config.toml
arch = "tc_resnet"
model = "self-supervised audio encoder (BEST-RQ)"
dataset = "acted Russian speech (Dusha)"
train_examples = 26041
n_mels = 64
hop_length = 160
input = "log_mel"
win_length = 512
codebook_size = 256
mask_prob = 0.08
norm = "batchnorm"
activation = "relu"
drop_path = 0.2
depths = [2, 2, 6, 2]
kernel_size = 11
stem = "single"
widths = [128, 128, 128, 128]
init = "small_normal"
residual_init = "none"
optimizer = "soap"
beta2 = 0.95
lr = 0.0017
beta1 = 0.9
shampoo_beta = 0.95
eps = 1e-08
precondition_frequency = 50
max_precond_dim = 1024
merge_dims = true
one_sided = false
adamw_lr_other_params = 0.0021
grad_clip = 1.0
steps = 15200
batch_size = 256
epochs = 149.4
lr_schedule = "cosine_restarts"
final_lr_fraction = 0
warmup_steps = 1520
weight_decay = 0.3
adamw_weight_decay_other_params = 0
Rows from block 2, named by matrix and row number. Rows with one number belong to one channel. Each number is 500 + 25 x the weight over its row's rms, rounded and kept within 0 to 999. All counts start at 0. Numbers have three digits each. After the name is the row's rms in percent of the matrix's.
# convs0: first width-11 conv, stride 2 (model.blocks.2.convs.0.weight, 128x128x11), inputs 114-127, a 11 kernel for each
# convs1: second width-11 conv (model.blocks.2.convs.1.weight, 128x128x11, transposed), outputs 114-127, a 11 kernel for each
convs0.73 092:499512525498487499511473534483465528494527489472477471524503519489532476537490479502501501471516494533497507450518460523498527513479527510540525519516556491486539527483531539500492499491490480508507515501498492503485480528495497510502494483504503495510506522520519513506526532464492489530481571484482474520492541510498496523496509471470504426528517517502465497502480551484506510507463515491496495512497490506520475490483459509491492489502503531506524478476498491
convs0.74 091:529510500506505478525511489480519511504492539452541527493501495513506494547506522535459481498497488496492500519462511487469504491544561496482485487489505492562547481439517485497500515552478526469518489513500505475468516514499525505492525518510497500514533506505498519552488503452516519482417527475517493498468535489532528491502532517539506511512474463525559503485537510514523486501539511480508484547455440473501517503491496490451491554472506462462484446518464502
convs0.75 101:520541510554514482458498466446488424542500573515487530481489484506464494487527533512529478510499533488504518541498481527482474509570510461523425495435454518509517457500497524490518500509490511501496476544493482503497461509492507481490488525470498486499515533500533478554461550496508468528526483523533507500478493497488510496457471511469501516496472496498498515485515490508507478527506523488493506519533504504493514474448493488454492502504506500524517524498524489
convs0.76 093:511456546463461545498488502502516477526500515557468477473527523512525501469526538536524522525574493462434521503498486460448519463508536516498500507492541473497510485485479471493528496507469470531509533519519525536464495514569539523455495500537468500495520490471476542484546458464505503495474484523462500492512456550478513499512479474556453467492508460496450507462469462553496454492476489558486507479509477499505500543518469533535521485551469526487461532490479512
convs0.77 102:508477449462525465552549517539473483528483485503523490512494436528522480510528532530550513502487482495465582515538531512511468488494523509503523527508491478450531515500483471455476455524501554500522490457479487469507536504492508494481546504530485474441487442512487492516489524510457512503473474531533520501481516510494533500525506505497523483462490510495495494451491494500505522483501496478472492514493507485480483485499470476492507468488462480538494549545507496
convs0.78 097:499499517485482470519465465506520477516502498472483444476524504482479522503462520502535501525503511477529512455497475503477509449509521531487521507476492528474488484502490458511462531502484438524484470474502494452536457473499479495509482500510469517506481519463479507506519497503494503464451501466480495515507543457556541549524530532543479483484486498470480513531487452508531468546485512491460478499502516472485511506483482472540480490477507493513470531516532501
convs0.79 101:488472510507530465469525466522483510499506500496512471523505542488497500558507500521501519473472493440479461450469523541539508535485492529481455504542487502486505555502454531522493480518516526474554517473509504543474485477495496525477516487492481509466459471514456488481481555477537500528488560462491500544517496491484483527464509483515518507512506489535538478468522455494556493465493518464524502543516527524507514550509558537454515465528505502567516526508536487
convs0.80 117:488485482501492485465542515510507501464504483498487538484519551480495494502465546456561467544527524472513476512520469519461533488490495526539529515481500476481497497507513472465476496456515519491496474486509525516470502500508501463465493488452517460511513486531483520491481528544471504454560537458495484475507477500516547498494502496493513496485524532520500501480486511500493448557446476496490499546487534479513507504487491490499496469493515453510482558462520532
convs0.81 116:500486502451476480496497493484490553489481495518485490503507511517484452459491509508502532523489519513527485573509463454502495501460498505471480444451557503486512512545462471487472464510476496497476519522521482501523497539484505496479519545484499541486509484482461462500507425456474539504550522486510475503471495487504475499504489488516549496510504532520510502519461478495529519507493491491510472487479485480459439444483470515517503507495456506479499492529486495
convs0.82 090:515461482478475461510465514513462491494506538533450489513492495458547496529499544455518492511468487478473539433474480498497479486529497486492531478521510496504473524462542505469484513523494459512500515495542484472483549502528484535445520495476495498496457514510488476526521544517548482488506497480514563504513482503495473514534512500536476507500474518494465466472517499492496520481493485468530496529479505478506495482467488516512577546515529473525483451478485462
convs0.83 093:471468470468485477478509460495485511511488503498474491491506501536519506525483487545493456488497500493538503514479506547476513528506522532470447496515503487494462508454471494500507464443463467481494517513516491509506504497499496515484509487504484520468520537481504502507492499478542479495497511520475494449490493503502485473490464466512482526498491467476531463487544491487509484483489517522502519480485473480493509489510510493476537439513472481519512516467501463
convs0.84 096:489498506493471498499523509513480512478524513482521515504533484498554448521519526485566461547488533475485447492509478510480496478484516509520562435465510493517507468475511479539498498504508524506470498493503495511496519442494498546509495527498484481526451520469481471491507459504501517492532506474527498450470477498506507540494511540499469521480495474551487477464517499481530490466477480474459479533501489548502516524502470473463508534507480485527545457479534498
convs0.85 095:478439487463453484467483499500524506514493483470469460493512449471491524522486534505491490491509464470449483476495501506515506492493499492527513478522469518478506474501499492478518504483528501448511553499524512488486530473513563503505513471525502498515519499498462500487508483502467477485519483486444485528523473517514518506501523546501515520523501560475461496569486527504540504465515490508478550470489497485487519520506500530493532510502524511517516484488471496
convs0.86 091:510482489469514530486486496549538497467498497517457511492506504542470497501518510514487513499536517481515433482448496519491472520506485510479545500530478523517502495506513517486501528467481492525554494498491533487494516457528477512482506518503511501523512480502485500509492486495472492446483455484483476499514507491511498536524489530550521444555519497488526512501515517464534506523485517546463487515527486464495520450518484491529523529516494489489495498461481526
convs0.87 097:480520517522514437472476470486473495503500533502523501542493519495516465544484465455505467527477481550502549460540535471497527518515471515488514479514497509508498506489433477524530531519499519485534483549469510475502487468532500516531501517498505498519539539520529520469509493506488518453477494504486487502487512520524506491534535494554529502469553442509549483528512482536506489516504533516489541512506504473539512514552538514469493492524503499543491493509515493
convs0.88 100:482501468513475490508481536478529507483467431498535475527549501501514490531534480500507521497515508487504488478531480468507498511534505497491453538444491533478541502457491460489461496512493452464502516479520477497462504467501491510507495460492479522508532514509456509518489531534510511511518500503510511475520494527521519513462505506468476506499528505514462467531530501492506500488468486502505517462479486494507551531506508478486491475520465518514505527473494483
convs0.89 093:554525515524537464526496517506481551535534493514495493478508490474476521522473526486511494533482527506506516483520466476491492525513471535482489481505526478549509544512459501530526476515463475496453532489485464495467478498516511505460482493517490516483523505466473499522507478510478514471498492494490500539543500528506484539482490520515513519452511506516561500514491455480539526515494498464480531485490540514506493464463504455505569559586509548544542570461516441
convs0.90 091:519470472522528535474509511535462466471520480534493505490528455533531486525482498484473503489506532474499505488527462503489521494543507489434519475529518476402477528496471544525519498493484502523466505446508468523476475479517523528482474510482494482474485508509498502500501426506459510469519473438500492501484514505516532540502528515441493487473477499522467494486465524440504466429508492485482479536486532471501522507510516503521483523539486468491519519501515531
convs0.91 102:506482487485495461504497497477537505493495495513502489506525460470553496549460472506477505459475480461524506495487466476543514492560481446526428512518506500515500492470483492503489439572546501507509512458518517507455530520510474453457493527507534540522501468508511500464523510512509472501557471482527476519508491497481488542483535503538511488516520485482539481508491497523530488510458498503490507491513519511501518534466469490528488476508478515486512497512541505
convs0.92 104:524539487497552566550455488501449527450504514513545471514489535509511476537483457451534493556469500504484434507452477518504486495491489478515474463505493505525497484496492489504474525482479453462502510501507544460516519502497498514501488508551538501546482511525514529523520495462518498503459525487495503491487458508490501546530484494504514482540498539518497526495493492472502500508470504486493486505503495493497472586481539477509529504540524500468505460495436465
convs0.93 105:512542488503507370561467538523471502483489486512478530474462516485474534525517518471507534507422470490484536474483525532514478511503496530503504526507546491500472473508492479561468516538518484496513526494506485500476507541488492490522532497510490499529469481500479475495475506517476535467509529522464505484493499523517477515494527500494508451465486487508557496518484478558485484511491477516517465463504512532546468500478484515478479454499447549535485451492494527
convs0.94 095:468559506464523499533487470487503490520481452500498491465514501528474481493516473552508518507493469464509484523513474505502507488512526488554507479536505517474487534501500480489488555517502492489550487502497512512525499514576541520516471538504494505525506499481467483499502508477494491514472504526503462521510488513469540474524482511488481509527504490489514530519489464498543499465502522479524498514465483494489488516458517527486517417514520514495482481485493467
convs0.95 105:442537468499458490433470492511507521511557535482474521481511499531465518538485482518487496466524492503466523502525488498548506514486570494494471566467458460469468495531482558535470573565454498511486514505502488494504538493514501479519503514509575491494464518516493509496511527532501493466472461522471491487498496474512502507496480522445490446510520489501503505511514474458531480524491518469502543504523490477495530500452491497492510475476533516495518461515497465
convs0.96 094:482497535476479508438517487435522484482509501531475511493495500491521508500524520531524468514518483509502442498570481554488553484490498470469519517520477497477507552441525482473487479475498493537444464501471487501522513473508501515469495477489447491442475473465475525548502482563504465510489516469510476544515502507498534542524501503464510456490489470478532528494470457542469482468533506523494511505490465489487485519500477477478503493505517466502484548543513446
convs0.97 098:539496550510519506491467509522538492514512583510536511478502487494501510517513544531493523487543518491487473507470471488513481477543546481497515445508466504476514492504481511541492500525529520496510502498470473526511484483481455490474525516517514506512508494477521489520534496479498519464456505487478494485507521500519516509483481464474481506492480549452541490470485495465480516521499494512527530524500486492484498510512518521520457484472523515541536499450522481
convs0.98 111:519544531476513480514480511503507489518498470536501488530498468515487444512484490504491474482539464497491503515521457530510492475496541494475509450547477532495499501479505517476500496479518500538497498498545474501506507526498491489495507501478516512495514521482491531471516478495465503478498485503494502491470428519474509518508501458497484470527488514510494466521528504486511471512495506541506486495543467486507447513453461477500492476487484521532472461494471500
convs0.99 097:509495471504487462502481518456536466494464478504492537481506480484534503491499520497490488507515457478521505494496465484472533469485474489479471484502480472458473488461503479506504451503490530545481452519488472483473509448516488513481490464473522475496470506514439447480493522491489455531454523464503501520522474512476489480522516520512475491506573532513507495482504461481476465477516489501486497465556513510542532522495491506484500535490505528466505489507474471
convs0.100 106:488533518522502438496479538520492444448503489489481522497462521543482472525478539475542465528488618502477516475564515487453503446469509477466504457491426493515565520503479504527456525449498482503486518516503518497478520480508490505534509505513503521517495490485442505497484493528526477508482486477518502500477508450504502458516512489511533460532538528482452515486485487498489474489557502490495520491502505476455473470480537528483502469503544473503507543475531522
convs0.101 090:459463464516537517531476498497478485498503508504575490546529496504493485425487542463520484496485512505490512483493451466464510505518508450483513479500501517517490510498464488484546490528521459524501497510474518469457508499491486478490514486478498476518467469460456514503549493562508533505513478514480495496507469537480518505506502501510521486498487505546532530498486541504495503468482493548485506522533498521490501487496488518511536527490480500482467528493464492
convs0.102 111:451514485467498455513520513498510532521479500483473503494515490494507514533508531453545516465448490545476468478479525582526531502465522465566548507456482524468562528520468449517454517494504440533470490486479496527512465484459487494516466538532494475462487473525527495519473499479484518478539489526527477524505530497510491520530484473523482523436497498501441502524542470485513541505490498503514524467499540493473452475456515483499508478459524476518488506487522538
convs0.103 092:457505510466506475512532490500488524479513517462495494477490480490547487521454547509519503510459531449489508472510534461485472519497507514506506487443505500442458480462535469495485528498464535543502547488506506539516486504531441520502502461518510532530500469482533493503517455507479532486509480517522509543478514511495505524507513472475512491481517510502502534417561503467464483516453514567509473510493537503514499522531529517484479446517469496493483485472517494
convs0.104 096:519534509528527477500491489496525508488482532498515522541505495533534524545532511485497500504515474500478483454477454522444483512520471515492487459527525517532503538483521506514465464484495504530496513466510493530467523499474538520520517538529547511504514484472510517489478478519511472475493525480507489514514493505510540525493526504523472539453473508464474502501513569500503552466528499450485513549507517499487478506514478501485515510534513498511477490506491503
convs0.105 096:522548495484570554524524515474496511483482488496466508478523524501481535467523518483544523518485526531482509507506517501473491461517511527495521442480508479520472511478474505439511477495500524499510488518491488485517507526526525481480505506482472515537511518515502472477483474492514511467476525492481504490514460529502495513528506495532502490580535454593475501479452477500506484474445525448492487532440500520536515523539491512473552473535516525538531478502500533
convs0.106 104:494513470465507520494530471499515466514484515495481460498491457504496525525484472514506562509491487513508492477480512512555517516493527470484481489485495472461533491528537511480471498473543508514498496486524502488511478536514503487500504507495532485501485458493490534522557485523492495532546468529488505496498511471491509493473499529529456451494541466524513432536512516511488483507509482517483494504530492455470497517468427479505524523519473467497510501491476520
convs0.107 089:522498540527476510495504495518455477521503557494502486491489477525521508542485541485497484501564499481489493546525486483464542483572511525483519512503506500449478475520512502520460551461556489500468538505520490523475511539539505481443480480531484486483512507518500503515509511481524468428485504489473478526519528458494486539508508525469496478482487507488542507527496524495483480578523491476488457497464513518499544524512477501489451472508490466448452496501501517
convs0.108 088:490483526481538496535513457486512462478475478479503469509502543489535527469537552476511505515533535438517509498505493528482495528485520473447474500508462486499519540491516450501495451505526482456496495492538467518469526487494535504444473479506532529535528535501499502494482507519483478481490481492536519528488511513507478562505524491478511466505491465501476447517526555530543486462550473502506513514468512499489523479476509484484552488558495463478463495490484492
convs0.109 093:491504485487469468530495515511483488538506498536517525480497490505455517468514491479514487475445502459489487521528552499535488500514530538568499492495512472462458506465494497491571481479490491530491503478467496495489507528509476518480502494499483516491539517518487485460496495509482522475511509533487532481506488485497473517490526519535489512499519529573478503487536507466510452441485512494517485524457555523498504506482485517487504487536488492492515481514538501
convs0.110 098:489509508453517455525525526490489491472490484478506486532504457510469513442519529498544489529493499531481488515490506448491462532481491495512480465493498525484466489483510509463506488533493494481536457515490471488484504472504528478539453456459473455461479505535475529469493492493491517485503492480482510505488481512527514514534515489540465469463455516545484474489476505491453457468438469515484494522499499474503455524500518483481472530533540495465524524516491515
convs0.111 103:510521530521537488484521483487457426519505532516505558479557517469490477516472458518473451500502508483571532479504484555430468522491472510488508510450481500517501507527496493515437500506491515479514498471472528517477507481519483538501517475505516508492489503499481499501457479497464497459465506539499506539440470511461524452530461569481426453537536512537546561465489436522468522508498501502486487560529509513495501494530504496490457488480480514481498472516474479
convs0.112 101:503482537541492521542517506481498518539496490495491535510535524539499506488512479517496487520522528513548519520570523549481537480507493474485466463487493516471476491515504510495501537502487478489499481477510537491495488490507497538513515494523537504525487519521486483491513520450499519482463468475518449527490474466538488503530479507458493494458528484482504510514510495506520493518527510472485452463483512495491487485518500500504487498495507502502520534501508495
convs0.113 099:509466545556496499507484502517477480494507486490516497462548483501504481516490495507510494525486543487498472517493523450537510485482470476480501526564507513498491484544495522496518494529469440564531487509504553553513518462506512523497498509515518484513521529543518503464473477509486498548493511503519531528481546529517530543508512470497486445506455512498443478508484479510476512537488521499481507514458487523520539490546497518527476525485476527471493466489502506
convs0.114 097:488465528531520442514515510476508517562486534445475510527521485546576501502482558525517532509492505496512518505517504462471492483511518498494523525499520452456504534472504440563474528543506477552491538532480465471523497492492502508510527462517503556515522519499493467475522498510463542461497484539500479509472572488547470530505513533519484528511507488468495479523517530509493525508458512528495482498514486479505481543487485529514510485510495491449497499447507484
convs0.115 088:507467500505512464509480478487506524485452524469516523519512538484510526524506488497497469490493494542472511522509472484455468490488504476481562483473473515519459532491516500454507511474492447495488552508554525515519515495493503490448502465470484512492505492452490493495528535506489516515499480537477494504523484528524508537507524483473439502482525437510527497489463499447517510537494519551502514485498472479512498484491505511530482510509488515485485477493488474
convs1.73 092:544498515483469497487506513500510516494488544528560497491519481493502515511515503481472502517463514492540474541506498478507531524474475521522538525542491542476500504517485518522473458505496532519499554561528506489483510526478476474498528537459547534511541488490497512516541427512503501535490505492454489481476485524509529526456525498523476477491480474556519564494469480522470528491502476555516543490524460514506521490521508501458469475469486502489503523502523563
convs1.74 092:463498493481491509469505529514456473482548555543482530541526485455487483482537512508490514483498556515513494545477486513488507502517516477563507482479505486449477493517535442559477470497502510506484483499475489496516500482499510496547462518494526501510554495532495490520510506525525449499464520574482510478485554523512524501557530496490542489498504482495524483497496486532511521505473513534494467533486541495493509501498483520474477482545512486497483520478495494
convs1.75 100:489449469519479529498509536544528499486472457465492541530545498519501466505474483506487504532483500507527478508497471481492512491502431485476485500464491488512468459496468504498483468504537522539513534494507521491490509529495489486452525524520463444491474500507522483485503521538515506486543491552534487537512512514525516540488489533508527488484512489511506536493493493524521525538490534552559515502472505519475476444470435497512508508499521500499502486515459514
convs1.76 090:507516518483483492524455496473480495505469526484504523485465468483516512421527509507506489483482489521506512534502480534460500473505522504496483510484516492540464490450526473467501501499501461472450505474506518457495509525534504535485465478462467495480440479483512589534486553557505493534468515476543478487505501484507501521512469530533507482513499536506456509483530471489484473559503521492479522512510521468474485473514541512550520510491530519503542485489522491
convs1.77 101:491526476492472494447505512493508483501514534550494483534528490513517494462524473519470541520486502490526509495533500502528501497470497497519498505487516516482576484495523513537509534486545509496468515511498480462497453501493467482495513493496559520498484461530501506507504473507508525517514524539491516493482489515516529509494469501524537472482529545492528542522518512559510504504523508511531510493510515481485484529543506530533487471465451505495501475491468514
convs1.78 098:457489453499527525499484522474522461507533460499542492480480479499545532513490518508515455474483479512542516488454519481489505468537503476522520474496522480452493506456478501507500519483496471473499478548475484504505550509507461477495512461497507506499472475475495502468530504494502504516531480507509506486501517508525497465474487486474489493505468504494447494483493507503490521565505521501537501480514550529431494472503529527538494503497517554531535507483541520
convs1.79 100:535563478502504525458540518497499555518497467505492537471509522494542510512503519496477546535469496500485548468439473545500508511489467489500521471462517448515474481551526480488498531521503536510472531519556528485521426505473533451495508488477439487499476541487529492528516544502506489499479511543493512533507483484510488488495508497517498492501491510522509513494532487531485479498526487498500534505488510479497473475502544495546491528522513481489459503480527543
convs1.80 110:503515488486546552441436498515478477498541499476475491486533446503498519463484499461499515528452478484487527469489467513477491524497498477514489501562450501492527501508518492506521476510469502499529527517508517555464490535514500498475505534490493527550509514513478521541520521517547481510514479456487495460517461525529476498501513519506521514490517468495494514485515503465481558564548526493505520492499496481487466481538475479520460500452524512539470483499524513
convs1.81 120:539453481521511537548478505482491559524534475468451528522502496503518505527507522519505506501500504470465472495485534514532491484514476534492482508515501490510533487467451469506510538496512493518532487534532515560449502491528482524448487509500500484500454503477469501511503488524501522469509528471532487476481532523479490492486518465477485508494500504521530513498507480454500501518513488483497511466546450527510511490501494508483525491502487506492528453459491467
convs1.82 092:508478457503524503522505471519519531481521497486469491498480517517487474495472471512514524510498540512480491432466511535463521515477510464515480483514496510513514529482490531476507516586538489513523446526484446511503506514543494526502459482468541505559491525486537512487489493495499537480515497485497472511494508562515503536506533455485493508490514473529505515497470510485504502486488508521516506470492489466516531538511486500472512467503504489483479509493498541
convs1.83 088:517499534488442476512495453498497489518526495519484522473549494514512513530530438552493481516527474493522487520514519473527486507500508509480513497453575515526522521490485494482483479474515479550505578487529469529495484502494466460489496535457530466517502500512491507535552487487495514522465471545472509522476491480497500514503442505452494504508437508497514490470484509476517496516530536525494501485497466477489534480501488498472497498494498495510507516486464529
convs1.84 095:504524541488506495478487510544482503466510502455480474514489504505501526516488539512514509499514489511548435488535510503457476517488511482458509504507509501532471508486489493496510507472515499516522491543535458506485511502477481480471519537432497467519509485458502493519511496463526517502501497435476485501531522493522479506515544525513508510490547508480492487493476491493508460462487481545496531475492493510494487540465495496454466520494498496461505513489526463
convs1.85 094:480469502517444491491460452465496528521521457533492530456473522523491483490451508509531481517483511488505478456439523504543480522518562524485472505505460488517475548489489514507502503496499470488498497532506490547516513487522492540488517480522516499488482511518503504494495495500485508474491513514487484498460497509545502476514489475508501533490478496491481447477517495521496516501462506496465477490509504526481464489542505500537484507528467498487493514480454424
convs1.86 094:551521509506482513514546493516480475520489525488512526470534554542477486502492483507536555524521500488490499479488497435527482509509539525547504526456525462500534489515513527491514530480518505494502507502495476485488503496548522505492516524452473449499487515558512516531549517474524510504506479534520518485487480471500491532499520474449491494473482500480496496475504489479498471475501533504464503495470482497517484449522522506501503537530494466437528477488479477
convs1.87 096:493523491490513456524536472535489507464544474543535535511497504508478473474505516551522528544488574497490488508499441504516522478513539496506548514533478500523520501481515489511481494479503470522472510458518500514499511469485465470439520475578492516492498518515487521534489506497468551511519530613525483533509493504504505489479490534549534480485534504443524501474542483521539495507501512515524525504508497484469489507503484510490528485502514520486478480511485533
convs1.88 099:483508505513512525498510522524517495509509511513534496465517467502493456473504513539540481483498517461486535489531556482512510494523513505471519467465523562555520557505531549475505522500475521489508494467498494503485453519461511507501480480496443487510489489515466494506510466512515503506514469493510480478535547519557516479479469481505516517496516500542496510486565507489475506508493522468517549484502467475474524497486467502524451577516508453481467489511514537
convs1.89 096:491504521515522476497467484449491529509500465476494503521500531541465462453500476474497509484480513543498492452546445530513500507491493535514516492474475526527534485514479564482557530539494492505473480441466487509471504500475473525479489508509540512488462455461498525494476508485467517487454510457499513533509529535513542504504503495495491417488500496535482492513498494484528548514482519518493496501481531497495485520535525463491526499519524522495535475498501509
convs1.90 090:478562487473519459498454491453521513468496478481495482494475493520475509538472488495516494484490534461472428429492430485499482516479451475580533500528511462532501476504455564533519507515516497505492530546513475503513516515512460512523493502492502476501511464497488492458508491484481521477493489491545512506447507488434521481491463492499495519481499531497455508526477510456520487525494454533510492492528506509412495491529492507470498507510534500512492484516499459
convs1.91 094:509501501503496528440458484552503513508498512493449484481532515518532509488487490558499531515511523520486491480523470489514517480515486530454479485433465456508462530500509482517495462493469486529497513528503497523497482480528522462526503478483495467487480524525503518495517498523448500500491485463503514496490509491522504542507508464548484474504469504499473495497479473460509510526469505487468471459505457512478480497541486510510494503486481508454487482510479485
convs1.92 096:534484565491517505522458547509483489479534519527545540542529534580494490492525488528531468518463512501493517529488531500457491488532513522515485503495473478499510488505505514540539493526491520482519479514520529464491469517496538513551532518524519531478480527454518531508501568499539530539498495499479474451542488457483510519486502484459527516518533509494481498493547456484494514511476491510530515489505531509505538511530523453493484475482488494494511546499508529
convs1.93 104:492521460476527520489483479492532496518484510496545515513475496502502499509504470527480506483500475520463509483499457470516464483515528500518490497492479482506497467519509480518506438444514528473508486514503487509496479473507508510490508497503453443456487469540477483494480472500456492493511541530515508528477476472487475486500481515480526526468517512485508502483492494528521510484453514487545498501471514498498481519507463503505481488520524522473525478520463497
convs1.94 097:507516522515489471523475497507508489497510481497546541489508523485524516508483511497487499533515521478536509516499524553492525481503494482541461575480490473498505480465478517508545521495464471553502529519480516482531509535505494518541484528517545469504465497511479504498479457491525481492541472521521533503467502465477490476481526497529530451499510467507517520516532481493550485558567543509516500481498482486499525515500494495522462480492491517527507505526496472
convs1.95 101:538480499498445538522465499517516509487510498453514465517459489474507531528533518531480516501504506543521523545524527512497520467508557534529525481494493506535497541503528466486446490446490511482492488452527506483512445461472558494526517520509518477507525527526484535486498463485499532532508476501541513500488524457484513479497524486470461470510463499463494481471507522514511518522473510530558516506518503494504549466439523518509512517497488465490497501473520489
convs1.96 093:493548488526496520498504514475482555508536531512569530532509439497524524479532495473540485532498513507562496485488484489509503551512482503565514488499488487525449493481505502474494481501495481509523432496464512507505498453526489514528502554499492512506519523542537477502479484524469526484478498476486495491568488518496517559479525542495509523476529490497510495539517474506495478494493452512523507481489493546561535517500482516498482452483496483473506455514475510
convs1.97 091:508510482478476490496474526486503490551485499493499513497421495480480476530504537512534536529504478492443462474476499473507483519503549525487504545519511496522510526488486518495527482497509536514516505513490513480525477484493461507500506508490524505471526497524547507515484546501452497515492497531517500482512501491518518515500481466500503502470498513507477482547518490487530515489460488519542526501489480468520512468486489557505471473507458532482470504529505504
convs1.98 113:482478487509500507517523494500471486483527515506479459510516492509490504495477457503464500535491485512496464561584481486484499471475486520536519508457520496504510499524491526471473475514538478493496459477469542575504470507500501546481489481493510517513507473495485506524510480487511503526518514528523519468500458455481569478482514491514479476482502504481506526486522494540438449483492554493491498495503531503490519540545464499517478525503502498554484507512455518
convs1.99 093:439505515497498537514496524531524507497520539535570496467464507512495487517483480496503502487480501545526547496459463543505468473495497481513503460517482494450463456467498531464518531517466466517488496482464528490534535486526511472458506518467514483527482501507512456450496484458492466479499496465448492459532529516515489498468521520519551521521493511511549516530522523521520510501516511493475488491462506535486446482514491516564509558570551503454505512512488509
convs1.100 097:528551491473535500465452483481505477507510547475450493498529507504504522500480490503504547485512497471532505511562501507499471501519481486541524486537468479451490488506496501542472490465491487501511510489491487522471516475491463471549530521508499491498479525471528493537467502528495502471469518497520496499500498503544525488483523524492536489508500504521483506498531530529536443524517495491507500462474501497541531510506467500527563520498532498518505457475511481
convs1.101 094:501494496480511529473508477501536495482517547500526521507501497457519523492474518527484531505512527499487503529534500488477479535505523471548495544551497512478463489535525492481496501523471485502490481526507433492535482472481478518489484484496497462517501510532507489545482521524516453484532484483485553530492501510494514479512503509464490529506479502513525515512508522541476551508494512516507455507508509522521498520518527502463460493515509475515497496522488479
convs1.102 108:504500532496482552523482500480467539476486504486488489490478519464521485528510524538498492475493518506478528474565480485481444514476497484515499503525513477458496493456517505493477470509497458493499470502457489494517512475492479461490470510547489473505487448464507537483500499516497536481472486499495495520520499477476491512488512484518507484478488506456553495562493503473495487484516499490480509494503491533522505460526563458519502455515496465542526465516507458
convs1.103 092:540512481506466476495500517439479500519502456490474490509503508489477516498504514497472497518500508500510503503462497486514509505523518531508531511471474506488501491511511522467485511492504508498540539495500467510481504467487502467537502549539466499468512508504523488488522523474494512499511523480511479513492508488500505516521536461550472511513467529499508520526524516499497497503500490479477550499498513487504505525504418513496458490499474481479488504454510494
convs1.104 098:495519453511532532503542498524518455483479495508512492523514513533505448518486481504507484476479514485471511501511544544507492444487554527510536494478503532526502529436537504494529530492477549494513468482521529517520515496485518524533455478597486514505469544482449545531482496480554493508526475491541514503540496514539505495509489546537523493506525501480498517516529509491497543488497513495474494465499500492507469470479505466492510479495490512557507502494484521
convs1.105 098:487528445496539511564515514501524486549501488547510504517482498511473482484477477519442494478499491484495503431570505502516510507496483473477481490491472488536474489512477446461499505528487526506510509473471533510553514516497514499496540487542541496519563511547508462507490502488484521480536455467495497523472558519468502469478466496438496486519532496532482461462519561542535530562496552502482489532499529490474530478501536506512511550535518504507504471467488491
convs1.106 103:450481544504524504485500508512512450529530480515469481507491509458474532505520510543536530499517515521494484501479549520488542492525482551482518551472425494494517470485515470571489519476533509500502574483558472494518512527524490518505545485512548470506521503493495484474533492510505513514476483536515470481531485453508501524501522487483512507527476519500528525489461474506516493466497541448510449495517467488511544514490500520502503474467505511478463454482499464
convs1.107 094:502480513453519449419482486500507530509506551478456433499534493500515517470496507515527471491528537490508501499489522509471540487464447479473484508480518516500479517486527495513505474477488471530513533553510516463440523510483506473492495490548491526446520535528503497515501493498514501506507464460488474475487471476503524479518450496528458478500515472522520475491499492509524502444522504529547464489486482509502511451464504484501460499483499467510524524508496489
convs1.108 091:466528528470466456497505518481523516499508485473453493473502470512510479474514499490461506474535491510450527525505502484504496542482489503527514520516511501491471526510479514532491502518513511497466502506510460477444484482492469513520515502463488441433436478462530533544512484515479498427460536508502520481519502473484480518490523477503504479480489505516471510524503497515503532500523510528490450482472532506521511469512482493526446552466515485507504500487473510
convs1.109 091:483519500538536487521489572517451495515528466469486489546517507499512494546508501493496485527489496481486462480501504500512510508458494519502485512523481497515521573495520513495513502536507493504505483494466451467497448494530482489471488499565529479523502507523460453500507518485520509485486491503477483520481479515522486487498506502456496520496513479496465479479462458501532531491518433528492466523517507537507488491530512510482473465490510482502467514479501509
convs1.110 104:510503523536511471497504468503489501507496471502489486491457499461505520527510488490499531522508462521536448500515445540533524463494523508522497501515494511513496505528485465502478505457474486504511487547540509516461501545513519502520556567477462525551508529521503479513513464508512513493518529503514483532504527463527499531503536501489473503525520465518509469469496506469516508507500531501472474484496482506539472433441510502536487507506451510528542471509552491
convs1.111 109:467521509561538533515562509554530535480459497444536499464496492486493526497521494505518520507494535484484511508551495494498496458502537471457485492522508512488486478525493527471504520494509526509453550475472531465537508514492522488456497495477498534504506492452476496487498531502510504531531524485478525517532502515528550493492517486464485505508502511531482510504481490545488507537575533502505515487486481489512529466512504494458444504464490485509497475509503492
convs1.112 102:523459456470474465494500511550524490548515500491495500495536531473508486464521489501504537487497457478424475510544553482503491483465500447460487454500499501502506516509483485482492502495470490502489498518526515506479500464512463490471490515504492505485506520550551492530518504517516498485485504497495519487472491443449506502538487491502491489469469485527492434476514512506513498490519502523519505496484505492470468487478492511504498493522470482520492490502471499
convs1.113 101:522519514480493488491502541482547539487495507457527503506470508491509551511505492487467489510505503505493452468471541524483448473485485472515473545516493511463497511488478540503512520510511495534495498494556488496470485474481508536468527498478458512466510449516464506495430492499502470501497469502508531508525514522464543522525493514513511460516502509502497475470475487458504484490512522467499501512467504513495524470484530487523467469477464487534517540492531545
convs1.114 093:494549544519515533509571494495519492451512523474504474488506524497488472515512518483503523528507525490508484470522517522478474509479496504472464460484501524512493487548500524483475442426477448538483558449487500482495489482469488469508528549508554512532516492496526517491452464496453494549464505479495477511508477504530514499510527473500479519527479536517490486505477514469539536465503581520476497502483510484495485534502504506531503524486505491470496494501484498
convs1.115 095:509506475468497546519516468488456517537535540483491491486476492478476492512487518476492493507525473441480496478487558501513508483501490477454460484500455492500512529488490534488495555509484521477546516509490507495506505525493517526523472463521523532501481475524500528548501494466566533497507479541480467502526485517486506494557547514508489493466478504479520532505533480478482503489497501505498535495455507477510538530510501474538499522505511524550470478466487516